A small encoder-decoder audio transcriber, trained from scratch.
Model: 23M parameters, encoder norm layernorm, encoder moe soft, encoder layers 12.
Training: adamw at rate 0.0013, 3900 steps, batches of 64.
Data: trained on short read English sentences (LibriTTS-R), 26041 training examples, 9.6 epochs.
Rows from block 9 of the audio encoder of a small encoder-decoder audio transcriber, named by matrix and row number. Rows with one number within an expert belong to one neuron, the router's apart. Each number is 128 + 24 x the weight over its row's rms, rounded and kept within 0 to 255. All counts start at 0. Numbers have three digits each.
Before each expert's rows are labels from the 100 clips, of 14976, where the router gives the expert most weight on average: "loudest" is the band of the loudest frequency at the time of the peak. Only what is clearly more common there than usual is listed. The data: short read English sentences (LibriTTS-R). In brackets: how many of the 100.
# router: slot weights (encoder.blocks.9.mlp.router.weight, 8x256), inputs 86-171
# up: expert up (encoder.blocks.9.mlp.up, 4x256x256), inputs 86-171
# down: expert down (encoder.blocks.9.mlp.down, 4x256x256, transposed), outputs 86-171

# expert 2
loudest: 4000 to 8000 Hz (81)
router.4:131133166117156132150111160134129132098134117086169101136166164107172155199127146117126147102106087141152116147145093131104154113156124115124208085052151155136119139110112148128153116092119135140157093098134130122098143140149129154089112161134094115133144093
router.5:131132127119098124117101130127078102118122114153149120122168116105097118190116119125153097148116157107122112120115145131148119118134138119143146111192161145116164140098120123130098136103098121132095163157151087111117142157096147172103139117115101129148139109
up.0:099123141137141130167097143156105131083123156148136101102155120148128129089108154172116138149198138124162110111126082133133127168150126124129148116143190139157111131125120136051112136124134156110134110111128113152139118121162117108160142118110126151108154157
down.0:141107111115099139138170099113131107121145107116117146167112149086147101120138126126167108140086111142106159099117134163117156127111118093136136167154052101118130194145120142148140146157104111150125135201150091093129158111150124161127104111143127103154103117
up.1:152106108090148136166143092137138102117140169130129102114069153162127101068151148187102131114157160129113173154120100136138102118133160113126094149152113095156117140142118115099123128156164144104163136134119123179182148130130099103144092140118098158101106116
down.1:082147111112134095150120148138126125108142090137113152159204108120130162157123151143151119120113109119147115102128135136128171127133100101106169095127155151117159162104122114117149104099113173153126114100146105112108127135137152138150159151137134060170130137
up.2:165149143125136099105145097159142142131132108105163129133141105105153143131180110156103087129119128128168141074139144124151170094134120137141128122119074144106119130111091168175141137147083126162091111115128136125142080175145151145137150135130135139172095129
down.2:123142161141161154174106157140145090142131178130105164121083115117116071112109100106138146121153147119090119135133103122153078153105142103145118119163160136133132121130120137121136170125134143078098163122125101125122200095141130136107144086143117109105149140
up.3:117131144164129106118113163117100135141093151161165141137129143158140113145141119150088145133149125116136064121122093128136153123142144111137181130146097151134130124097150112109154116110131185134126152138176151156129102127129207122101122103109121117094097127
down.3:115130109125137133124131105125146111089107136085114114124120091146115168106132107151144130117152094123120146142135160170123097106089136120134116172126157144113155116155123124127121088090147117090112108128098112102176155140132086096134164143096144132114128137
up.4:142134136120133092097152107170142120147119135095114151117160124163108143085187131163125149151158101124085111111120157098157123159104099159104121114114150121116110138114152154121107147132153140105100114100079119104141101107159114151132139129128119144138125157
down.4:101127117158117098185102144128138105161144103131116153154097147098163088186096118110132122111139125143130126100129080160134167135150152089147077102144133140111103120114129130125172163161097118120105128129157120117120154128117152153087134105138089114113127106
up.5:081134144102076161146152102128109103075121103121135089131149140117215193161108101166142080175107123138109077101113154150145123080130147130117167113115132129158151134137157148176145118137083102154123154103139134126116106153165182106110148131152132049140124158
down.5:170143153123138103150132138097129119202146123108096166150045125134052115072133148147100154110124177132089146114125114118110113173146116081127105130143128083102125134119140124106127111121101157089126130159094092115134130113121078106162107124137119175133160103
up.6:198123125150133151126114157099116127151109127106145162159111134114102084138180107109120128095172127118142129101125146130127110187103106162120130106119140132105110158147140149086148141122141173117151121154143128121155137117135084141114115141112113101117144132
down.6:080143126145131135087115126132105123139140168144126061096146127131189151141115151132119104125127108143167113150135081125116108093166136148154121108118123136148116151126133120169163115148160103110126119103122121157149141140127167085125116124118142113117171137
up.7:130137145131149128173075105165105126096133134137107052151102114148157092117094169176098140141150151111155136176156107123095138119182144115143111116140158149160090102131110144069123128119139150138103137109127139147157134134115136123140113149123138205073135106
down.7:124135104122087158104145152143135122155119140142110212108163140141086157151141139084155102110122103136078126075124168135128125134094127118103173129133137129096201174099135143140121137147118154148119132163123120112096118119151122133141153136141132077150120125
up.8:164160108157147116107142158109124110180097091149151179141074104106137168163108102133150172130063116144114142125153105123099116094125111126103122101132058154132104118110115133165139124138152134095131146167178145182132164141156157116106136123138139173098132100
down.8:103137151106132108169094104128146131131067141139111135138156101156125125100125148120142098122183128125174091111150087163117106122146129171140104105086204111121109066096112119096161117118106133146133139086099084085133110102132125125125161149118109122124114151
up.9:078144122118124159135146107147102154106152095146132094147169143146152133169128168153135123111142119132135152155116100144150153078162141135113157133139126118148127128062140125149120115115139141132129123100124142106108141161173171114109094138117138162148107102
down.9:146154135126157129123137130096131089150118163135142153130097118118092116110146100099101110123126148128133128140133139174158115157100123156170118163109155147067146125178136133109138145145142147132146116156162122126136137075124143139161143115094110121095122127
up.10:085164144121130141099062121120102164150172145119121086117128130099161114126108135127114145135139162108153139156139080122138150159196104118162200142138125124138119126152136152090122153123121099098121114105157079116101110131127151154160119127132096110075105136
down.10:150143101160119181133127118122142104092121119161121095122136099099074097099116126103128150149134117163099141115107190172136142117085149136175132155123125117119135157142151111144143131140166116133129142170092151122169109166160115120133132152103139104178119152
up.11:154115094132135100120193161119144141151137124125126153154100119080137139188170109090145119128080086155135114128142132126144119094146126162115121072118081152113147144143136118197135130120098123115104119162152153121146123164166159160142152123142126077160119148
down.11:143123142147114110114075124173149133112149153125109096139145122148106106078121130146114131164126180088158129129135084123166102132141145102166096122125166156142134120103098145078167129125127156131149135076098143141104121110103081117119116109149115141083170155
up.12:135133155183110113107070119092137130167134130119163114133084129120117086082159131162092100107157141111136174134149147136160160122104138156143119161150100124109121153130125111074152107126076190121139108120103125106119120139106104117161161144100123177118147092
down.12:093131124159153121146150133147146095142138140162152106122140150086194141115135148115137132135111111165120149130139123129134140098138102120120148137146145110138121110130163115166153152113121100136127142129162102142169188115161128126103134127096120069138095118
up.13:179110108154092162113125215109111126136131130105180181146136146115100097176162098109130130145087120132110107138128130132146134183112125150133178103124118118092108130135117120125140119124099161154147116161152095118097153136131145145142121096132122050126153146
down.13:098162127119178098100124077128080110090133116144110043109143109103144132115107145129155118140147149144139168106121098105123108084144131101134084122128113096161088150145142103133099161144166098091131118110124145143168104144136127093129114095109166168119144139
up.14:125139079144139064093107147140122121176134203165107132119090167148116143059147167154110167149191149117120144132143097138091116156133132150132068162135171109145115127120124135039137124129168143121114137114113147147146092160077128159152169144122132192099138083
down.14:120127124104098167174136141151128135153116105090142157123179134134156092172132157104129060110083075111129116144125134177152178110134113143108178073136129125075165138107165138173130104149103119124092104155139084128092172112164149145118121122129140086146109137
up.15:141105121149130153116091123094127119122151144151160113140148140123129110169118104143134156112148123128118138125123106117122134164141118134132149116123156146146128135109131080066128159119170143111109156127160139132133100135121154139140076116113115115079112105
down.15:148170110131173133142184116156116130124123102101121129120110081135166103083128149124132111120124146154153104143115169137132117129125106161123111132114132163111152135148149139148106096117140114124138108145111127142156115120134123112140145126147149134121104151
up.16:134110119118102142097171140117132112133123142089151167141154146097111144120181095113175155124121112129091197116124162150140089121079099153100133144115109138102108143127112150147110163136149129113129115170172135172109202108138104134119125164112125109087116129
down.16:123145148141130114182108122102106125126115097141079135111092126150156093159096170150137087146131152121182086163125078124116140127150147157123123090116127157129077118125118121136134092111115102117138169096119101109131103131129172124135133100157090135125156106
up.17:168127144135165089111194086172115164121114120125119115158118107104139122121138144113122146135091124129143163132111136125141139062137112114078158105135070138154115114138109152211134088118115124119108139142142152144116152138121132126118106140121122162175111084
down.17:135158153124097158136091151120147060130124166121148157113168143145101085143121134124102115125158141139134076118128124155133106156158133118119119134144177142116133114121073129067137136125091137161132118078145122107128119136130152142143126120114099124101156165
up.18:121126134116128138162111148109116168116108094081142133137134095135118135159160114135182094134102104131131153103106157132162143093109125171139127111113104126136131123131133105157125106141093150168120111124120131105144120154117125123110086171151157136184160157
down.18:084099146127121180119094144145110139166129182182108105139115147128094097115104109154082128134135162106142093100155115077145114153146122099139099130119151153111129092160106135122131127135181134145190119093132127131094129129115138105166136111087089104101147131
up.19:117125149129135161134076118131119154099143127119103129101108120127136092074129141171090055120209158113118156119111113142114146135088134145120137128137198115116124142141148094088113151135108137135103132072100115098120094098117145136141100132105141165137142129
down.19:124155085103107141152146133115144074149127094153155139144129120132129126158097088110140155095113133111091140132138141131128110130150130087112133138125096161128141182128128136127151112122136156106158113201126125122140132152124115124170151107088101105115081140
up.20:138131130141123135138050124098106119145141155102130110134122143142140073079130148176090113153182128130126113125157136136162136210118153147151116152150112129161127135144133149063133134104143153131112126121135109146154124109099125129159067130160127146064126136
down.20:106134084099141149127183131142112100106156129125110112121146122093122173156124106088151129118106102155129132117117137152100164089140115102131161153123095083103149165139113102164097145132130127115114135183148111113122144157175163124123192134101172099146087148
up.21:148105126134178122123140085096130090146105176123112126120109134187130179121098117153139184116099136127130142113150143133126122143129145117136073179123111120170107120102107184131138156159161097140119134132197136114146137134127129111118122137125129129100112142
down.21:101136161127106140182106156150119165144114123127111178105138112098117101157172180110092088106132146094139115138137104098101122136149110176112161076119160101139162117113129076119148121132095131098132136096096063076108117117139150131111158133123148132117142123
up.22:119144127124152118114129109126109107144152163167118118145119148157123203130116099157163171161141136140106167096116111123099102123107119112137130163123113133178119120089099133115130130134170137110107154121204139136151133135113161142115144140138117157126101099
down.22:124133116130104156174122194140132118135100089081088165131140133144121090124134156088111100115127111140146116195117121168114156140140138182122119084089142121087144130121143137125142104117074163127143083133068064109113128122125123142124138144146109112131135151

# expert 1
loudest: 250 to 500 Hz (29)
router.2:079142127157130112134100139136098179131144106164161117145109104080117119158123120129091109112105149104125129141122083129139196133183153135175151133128144129142149091106127115130139086132118114138124163152131129098119087134137113149134105107120095132158141121
router.3:079126147104142117138131142129150088108143117123149122133154121077161130170136080109153159104138111113113149133120125143109123091070147122112170104130127134151150142150105098132144137146127123169161136145151109123071127118184106096115092098150095102155115141
up.0:114133109125109128106127165100121093133140183088106149176144136111125165103129133123139141166145144122117092108159172107115148119125144097103158128131148173158126126141153081093127149107163134152123108149105139113112119134153125161125139131139145149102120120
down.0:130144118130118135145125130163115144145087112125148080124095151131069100111140108170149122133137138103179182168141111153173169101124128138133116152106082131122110107105124136151136119145146119131128146143189134121108131157137145131145129198142160153155165145
up.1:126133134120089148115145110135142143127136125062146141134161118145130082158077095133122108170084135098087134155142129127150138111135128145134141126140131121120136109137155120190119116129177101088118131104120108117162167123149109142123050158152144156141120103
down.1:120105125152107158148108154114129091127093144135151103152059095093176172138148109129133149105147154137135160114113109113102112108132125131154138135106116130124091151175099126097158165132127175144143138173153145169108144119126141125072178127151143150106131138
up.2:169126100126111137124122127098144138152130162082101123186154138112076112109099151146179156146107130140155149156160124117102127155113125104097102164146104120135149127166124050083129097116121129122142124169121135125105140142110139111125132116137142188112105105
down.2:100108126131096103181126097135144182097113118169132138104118146110118140149133129127106097145130102111109147105104139104148138124159159106141160142118159147143110128113126191159101100153139117173099140114131128124151114105128131120146142182106101126139115157
up.3:170155096138154116154172133086109132139129143134126121139114113124145111121116145133110074097142114149128165154132118129114128114130151086126120118154083125101127121116135075159117145129100129150169114157072134117121146139133164133118142105088113083154133119
down.3:149083151126141135127085122138103146143099112120133135138129112128148117177124104121134136081109124121134134128115147124189122129114110145128147119111145107128111125143126147131127061127130123113087119123154105142102121110140147094128098121138173144127120112
up.4:104144121119098146150134112129124128139129150067122110171146111146157098163077146104150082154097131127125101153161144128160145092164149085133118148160138133110164137130156116177130127102147112112128130104096132077130171119115130129106114148123140103171133092
down.4:138094155105120171094114129144134120126150169137185115099114136120166152117162093109134119104113122147169131156107150170110098112157111115139131133096108141119088145141106131101125145148102154117146103158159133154133132122122137140120127126139185134119094140
up.5:142121087132168088155148160111136113126135122116089147171121123120141163110149115158139123099159142136095197107139088116113146123124161100156169140112135132117142122091104079060142158124116160110124120144169140113126102117132116130139112116124123137166110117
down.5:136122162119110141076143115129130105092109137143132151093140155163073080122130165163175142149122149127077131163154164159169082134135098111130094146142157111051135118119131120177117097136133109089148131147143111106132152114117087100164149148117118082134144129
up.6:112092121126105146069118088159133146132135066113143146103167137119119142088159152128151165125166118135118132104116123140182105111149146130132128172115121130125129098123090216157137137110159153120124115102161124127135151100146125129128117131157129137143117139
down.6:164155146149095117151167137081119119157164150147107145147100133144153135121120119141161103157148114146154119101145104115080138166128114128117111162117139142145133162143164094127144151115096120109148130096104140149145107143133132158136185104135120145079169149
up.7:159135107119156111123092167111118173117132142154123147117140134127105174185135097157160128116146139148119145140140103131103130073133150180155127137165100078116137111114154092137128120123126124130145162134125160127130120151102161087126111134150135149146149126
down.7:065147164126132107087124101135125108162130088106147123150159143129133140139141126156144131138111133143097132110130136129126098125105100131137161117158148130141160122133144108137106138152130133139095103164153122118142105142130130140138148047116142145149110146
up.8:154148115139160120139124156089121125100132158106114142153091126159111155117160158114158147121148131132138135120129110141079126166117116131151162117125129129096120145133129029061141127155117156113144091136137123136127104111140116146109127129124120141071134106
down.8:122120145133155134107142101174125092107146114114108116113148120148088077124118159150121115144112134131055136141114088136174101078119105131142144159146113113141157069134123139168120100132132093129133113133173100131150104137146094086125110122120109119135113145
up.9:121110132106080126098106129191140132141140071119134128135174100153170108104122131169147178168175130133119152133101123105174121128126141099149139179139121174142142116103113189109130144126187141106140122123165140138137161120117090132175084117145111164129126152
down.9:142149146121106157116125163108128104141132174168126124098123146174098140098098120092132139134152110152091094135164128123102134156141122156114111096114133103117102140107135120154155163124091119128160137076075104129156142156135097151147190136141108088107179117
up.10:148141116114108119122116129091095090151128116175119142101067141110110114142169113156125147104114159139133173133109126138103152116142144107136089139184113110122131125164140118114116124138103127164137132216116144125115144140122145055124148127087137095150175107
down.10:116122166139159132127124147159129176147134091095145152115186137111161125176118146111130156124099107093122108112144112134177127140147122117106170102125150143118147103109106145176096102075129107130092117100188134138111103143132125138152092080145135161133088124
up.11:142142115125121116108146175131114124138131139145132166142147109136076153076122098136137133090145119144167134091122130141172124100069127099140116176129126127153143143125113106140111147116060139103131102143125151143125130142146134142172156154113106105189116150
down.11:125113126123159125169122156154147119092111077103151133110119146118113081112155147145151156143163119147067115146145162137119149139122152122154109138101144117125078118139105174147132117092203148120105131107134093146080121123126114140129126124116099175098132110
up.12:138139131138120126148070127146145160151116118119123106137112131115133132149120150131154151128111120135120148175135127132069123123116128146131120060130117084163126084137152080111120128127166100101116148137120124144142086133117148125105114125131154156087136097
down.12:103140155135113122138146107137121132146162151128110126105147115121108137125134135140152087142057136115123133082100122135189085131155088114147127148140126141142137105134104105141145068130125097139160128144169138108171153091136135090100080129150116103157123169
up.13:146153130159123102134137145131127137174122098120098120159138148122080160086147107149114143137164118139156188092137091109126163106156159070126132171122124127118105125103056112095128146095145153120141091134135128136122104130141116148116124110141106162138126131
down.13:178118154134096137128150151117079120102078144130154145119104134082121118135116116172169153137171141152109108167159122155139120141077101155125099118107129106104116122091123168140118116105151120132107127130170136143144151116135057136119137164106102132140139103
up.14:133123142163107132113134069136142113142149148093080107183119144149174163120099119140132107129125141135105122092156127130156110142110147096141099130150154113125115136127094190117136141102142088163120131112124119105108157156110119123143109141124121160166112137
down.14:178137136106109099138145159129132127118080113144182135102145109142080101134140128102119140116129112127181116159151171118087120135155120155147122138135131141152115136104125120122136104171104122141177131160124164132150146117120152174149148143181090102128133125
up.15:105154135142139134182132161107104138093154069197120143140106109154164173139122140087119157109152140105103123129137108143106160101148156130131180128122124140122151145097103100121136154120110103091109123128147137093164085117151114114157132125134113098117140146
down.15:147126122114125159057123136109125100118138141100137127131123170140156141099091135095179080109095159108129103105153116127155123121129087156122091101152145103109180148188118134138124116121116132117139135158136096081149133113118137102113124115108133118111184120
up.16:146128106089126128101115145142108141123095146096141124115069147163138115109127105111193077089100113108125178122119152134135109118066171132131093118151111177098143139118077137139136148142164133123125118155110129116122143113126127128124102125116107114172133127
down.16:119112143174096160140144122152137140107106119137179121158159168144149079137174151113094137158099139102104056141152122102133161133138109104131144145149123117103090094142165124140161124114147117108132122145145122099102120102154127142135132109131136114118122119
up.17:122180093118140116104117104177086154092163134122126075100154149096116129136134113130151144128137078130169135076116105112139163117125137125103131168102142160137141157137147136118082153119143144139094146148177134150137128108138152136153103112144150126134096110
down.17:127090139152131133119134140196136150116131106116156134110159121118137128111161115119108148153151117129098124119093126077171114146173131130180110143109126138125150129125110139137093151114127156179131090129145111125162099136129155128144075090146129130107136136
up.18:148103117117114152090142107121144156100146113089116155143109118102108142138177155121127131112102102130154152121118137158202145094114112135121154102140111124142154134122105169162126143160167115134123115112123120120108132098102142107115110106120112156155155121
down.18:113161131167133112157096129181126113155116161082132128151139131149149140115171143145087169179123143138110118160123125128088155141095139122105159101113138097119114130107131111112129100139134105121112126111131107149136108110123156139147137131106162137133101109
up.19:158150100143148096128130136119105109116132112153103143153134100127108159103185158157122163136146126136096181128119111138093140103121117079131152151110113112121126119130104141095116131137120172105117129155123131110123064120145125165138170140098129168133113116
down.19:120121160130110149128143132135103137144142144135110118107151133136131112126127131155169126098129128134139124103167133172166034142121102127138073141127141144119127125144105100122137107144128134118131111109194116139150138145129083131159137133128118118101163144
up.20:088124144113122139151093158106148127143102147148065098174140123171136163123125163120101162135129134155133155140139110103149123177127141098130162114124135140147128128146148089047138136139123139136109134145136128138125117118104130118127146124126131090050118138
down.20:157178116127098074128139116133107145099143128118127128126136124118061110092145131150090121141113102162143101148117127107141113132105125148115077140113138131148131097138152147126086099149149138156121121140120162093138132127131085137147116156177137162151113125
up.21:119171141134134159117154162153140112137100144172097091126068113125142174135115114125149102124057147122101145115130095136163157143155155110125149112159124122106117140121140143146144130125163132121154132115130156180134114165142121104117118123138075068150126135
down.21:146106156126121146109099125084116119153139112134120115105101072117123126135116123161136106121132136135143089120114114149178121126118125131095104145105149121095101139155129156128109122131104158103141134120111108149113131121147108129126112115063107144137137112
up.22:102129158143118115100142137074116162131106084118099120139089116145136111150110154109134164170102121163054115173112118122104150152132191162127174108104092137139124084114155087136119112134159126087134150114131134166169096139112118114131137155138141149081145129
down.22:131143110111142183130117113143108100123131187157086092163132159159128156123137093146113090144130144113116145072133140141145092150151116132145090126128108134161150141206108101119141106153133071106139141136142135094116124137145145112096122143129157110168113149

# expert 3
loudest: 250 to 500 Hz (47)
router.6:156114159133125135112093164140136176132142130082121146128113140092082084154116147104144097136176106140189111124110115131105143123147114151124111148098128105125144082114148158097107134139109118089153122146134152117115190129122139168111122116142114140175116106
router.7:161081128140100131130126128123129173152147090075114151138101141073126126142097156146111076140141109146170132129102110118117151139162140112119173122086149145131118084097104134131107119139111138169126113144108164130089109135146118141090092122136119159172092100
up.0:133138111138114096096113141165125156171100124146092134193116069117118085140176112112103181147138117150144106139111131117123176168116120118132131151146120105117110149134147161123121083098118126140131119164115105087167115114087130130129176107154141158147153116
down.0:116106109146126119074131094132115139137115156129146140127116138118138163112160130140156112170122124141103140097115094106113146119112092125151108099109123158121142082123101106119149148115131104137138137101139175140127166135112162121137111144136120125118160119
up.1:084176106094133106145127121122090168096160120186130089105166134123116132145110129113137164123098105104133129124118114105130154108107134121112135142144147129139154159115178096150098135122131127123101178148157148159121139116118162123168111128149159096120121126
down.1:117114128164121142052105121094114155068169146154140145148114096125142133108096145125129116132109129163139168118156104119161134103101160183166116118175095123136146112128152114113106141119111100120097102173124175120094161167099123117134135143139112099120137107
up.2:162129129161128128095081096129116129096095147149168115112165141106075093109149093190118111181155112131167140136130173176109098110122097160116095146118132106149134127104101068148122102154134150075112122150133137151146059123138145131064044139130169191133140124
down.2:174093145138121159113122114144128114141126155131164119141062087126154126084139122105086189104086117144119122125143113064146088113146161132123162095131084123098129140157100146102139107160132099119161133104134112107136159130114129130158135115129157065157121122
up.3:098127168110143121131113105130116119121123170109163119101179129130178147104102143133183119099097102098146123139122150110114103111156118112135138103124160124145118121165082164110116173170080068139127137131145101137105154133105120106142091129114128069129148148
down.3:130146126135127114153105097158111148114173113099109120104121163127105101194101133105083121101144102114134096081111121120180160157139143146111133137146113136160137176103155099152120139150107176123153159141136169148133083138103162115150094107140132131134104128
up.4:121125158135142112149157110147135134119113105121120106184128088145139152136071150155190201133077142119115174135135129109122097108166125085113154113104145157141118131142112096140130128118185128112116119143166159141151107153132123129143136141123129155116092147
down.4:110169129107114134143132146122126137162149144108139140116121097072125114127139114091109060139131135163115106102137160133145137154117124188135106122117156099122154173139120153132102154114089123133122091120107083105129172090152158137139165141144125114133109133
up.5:092116136105096095128110115137110146101116137144110114094148125143121146104128125127115076140173145132159076100093111150140126158127127181100063134121136173121136134135145118113121124137071099141129143152095104113138103098086079140095089121113136101145159098
down.5:158102082127086176118091150072155152092103136161156149135092129125113089144154140125093158127087127116135134105123102095090125126131131124143139084127119113119117125116137097086127120119139180136158117118137134160109151148118177141128130135141066137119117132
up.6:118155131105137098134138140138126163133107126138097141134089142159090116111115142115110150175145135102076141123144091095166108156127116124111111160116109128124113130127135137113142126133114109051130140186130111142134144113086132071143141106169120130094143120
down.6:185130149117116142162132151133121115142116117131134125118148108115142124111130115156099122094123146175170116147130107134109164138124154140124145102150138132131180095181114105113129138128118139183124103065097122138145089137169145160106152123107111114136108116
up.7:136153122115151102112135147126153109114121150113102127154132138128106145104094139115152174141084126144097156137118133115088118093118115083122165142153104150126139133128104114114126127108120122135140125146140137132104153118126086110135206090147153133107152132
down.7:140091128108138144115123118138116171120135149138095147138119166101131131142130158105161082189188106154144125114127119167155124184141109165151082094097205161161103104090141128151130128132131102153125133102104111094127132172154146113118137153109132116111161155
up.8:114139119134138138138156146140148137139133128141091092150126136184071178165085107060142148098090146124116132132151124105129156076164129054105133127116115100145128131171123068144146119121118110098146120139142145108112195145113153125139175143102118134153126123
down.8:151163134093138141124123131153081112154138072093126122142134120040160111115103122155150147170142121130104136103148155127165124153127125130107118147130171127116133135135108138100100130125140156158102152122102114160115103128155109111146156133083142138121155138
up.9:120117122138099117123132079148118144127135101100152137119119099103098148156122116141140124108156114149132166177108117148153145137110123205122102169138132110155135114162133098103098116156107114121128149153108127120144086111072100127101131116143125171117189105
down.9:140109138111108145101121138082141101126128154163087143114121147150154107109130106153097122119129152128120135108137070106067120153152115077104143116135107164112063127111128129110173136126109115153131119088104109148126151142142163147095079136130100113160160107
up.10:108100132121148126145105146145109140157120144132111122115087141101119127185101122124090118097151141145123144174132107133090132141156150105101119138134131113121119101140096124089114132114140164067124116167100127103145141128127178127140159124121125153148092094
down.10:145159137147085160103143115116141112107147095147125110140173107157160142105157156117161147175124137147142178110150086137147104106087126122132119097126093093143154174140132097131160165142148110138115122076146116132156160106145153108125150145120153109114096138
up.11:155160110123143134113144110096131093113105109131140104123172104133151157144145124154140160120098101098119135131111177142066108111106133147134150116152102090142120121133105116179127147144114109168146119108121134124118100119171114115085134170118100144143158117
down.11:124074119104124120096110145158183151134139136110149139146131181108124099149093168129117079157122141109104132128118131131126126141153124095123127122130135138103107160138164145108132121131116102085076137141154126149158082128126155146137090104120177117117114120
up.12:108140125142113097136116114145102120151143137118135123089168133142153144130063100167171125130102133148139121128143153122152131159113181119144069126124134110137140150097116137150108109117171084162130125115119166104113136147080122126159142135149141148100140143
down.12:157114101111090129170120157097171112107098139128148210107107100107097125095122094109119145139155118147073171135131145103084115164090115147113145141161108125110101111161152103094154155132106142115114139128119127151107090095166096135117169127111098082116118090
up.13:137112126123115118131173129154124125135106070094087146141142133123090131112152157078136104171120116153134105169135166128114144135147115153124130127139145108127127112136152137184145086116089152095120138142082122116120105118152118142133142154152117135142133117
down.13:105102103152160140106080134133142120106084153162158122126138118134176124096152106150128113118086137143111139131136102135127130098109135098134122144113116143132082127179118153060137110125145113169114126114117140137095162101111149135084149106106093125135163160
up.14:161119130097155148152151117192129101119108048106124127108190105145074124154098109139137128114095127114152180166110124136145144068114149111097109125135146126123113133128129099164128105132151134155153141119153177161127106150114155101148074114114143177140081138
down.14:085142137156118144119129136142101131130120194123118145148122104096164134127138108121100188092142167137089104101146164124146152130133110115121129157124129103152111122117136137132126148092092121081126140085145065107122144096142128128103110133147129144106141149
up.15:115149129132115148117112140077120099125150134134155118140195147146155156140110114114132138137059135152113080144145151150075124116103149134137137114092096146126133138094117133181133101119149097160138126081115145126161153145183121161146084123125118151111108169
down.15:096128140134161127145133119184156139127114100119132092098097149116116105133122105159113116105103136116120128161117151149165110102132120135132114141141111140107108120133106153115158174130140144099117133156153129116095089120108125101132109126139151141144158157
up.16:130129148153139114092124148097116125154128162144135128104107170078137116153140097115081102127163113074138112141122102123140126165115132127129132117091180145103113119116120164084105148112077144114121131138131125104176143124132142122147132140156153125117153131
down.16:131138146098112083127175116138134117130120149165132093130091122172124139100098158141172143128109133125160112141111146134116126130111119150132140124168101095118157142147136109123140124126138162165167123123137117146071097125104132096108125098142130118107105125
up.17:149133151104142136154126162146135136137125113088122131113163166132114164158090128084120109145137132123159096183132120133127141111158126143116113098113116124111107118119108158163107085127107110126138155143099142109170133143144123094122180166129112167157162150
down.17:101160154158102098113127153146134119136115092144149111150120092165154109117175110164153108108123114155095187119132134109141144110108125113142133133151097122129176128160125167100155115128129161142134133156108118149100136094119118141110135074145144155112132116
up.18:121132152111163116110147133081131139135110129127108106116103160093190176159076104150111161120127131117065175109132126124137154090123122096132169125134165116170146115108113156117114144149118086112111126167163083114108149153152130132147177113165113155178129123
down.18:171193182126122112116141134175140102178142145108187154136196101104093106110114155135170115181140149158143129112158115136150142109103133115127091109139115163105165153140170099147118113111137150120127119121088167105133139113111122115157080097143129084086134160
up.19:155139121120118130127115135096159140129094139170137112079072131116062140124145104099110105156165126108144120136113093127185105187114116166117062130136137134129127156118144084085127110131117122134143127135149147086181167128072141083136121148110126096103165135
down.19:119100108170114147121147114158110142176107132167123136153115128111130111081104147130096138100117151125115162131134109121067140141128132107119145120118108117136108128145111140114099106119093161142131150129095174175094083144151126151127142116132079165145109105
up.20:114111129120129134120099092171117118147110128080126165142067129102194114139136135131135135128162124131078213095127145115148111110129127140127129174125138138140150116107163157125110139135108140126136121100125082144088106114099146147133124063136129129186133097
down.20:142092137109157125138111121096170083117151178162116142134146149150107107108120126129113156162109153148137098143139104105128138106126136120130151120164112114115133112118149086140135119108167078130127122114122165112133101134103082137164123163127104157093121138
up.21:129136135107129134119163124124135121108148071075121150123112104127094098101154149126148072128106113150129165121104190121146140136060133166137136134140071121118124160108117101152122099135107139126123139130098121139104106104160119124143117138124134122163153101
down.21:149099093098145142113100121114153121127103163156134102142117157140122103099121139137102109122157136133107113116124087130096156125177108094146112094119163141151093081125120154125124135119160137149118138126151112101152114106110136167094130122115100129108168107
up.22:123105128110105135079154104175137100086126125096107134090099112140093148087144129118137122158124115095149113123146135106136134111134122121140079144132111115109115116176102114131106110144092121145135143116102117103168128125133108151121119156142127127110187121
down.22:133090101140122152158113143093136153121116111186134140181130138081141105137120118133111137116108132129105146114093115102099182123103128095128118167101124152116102145139146147105140122123081136150138156137125123178135135145115138178138152096138100117123157105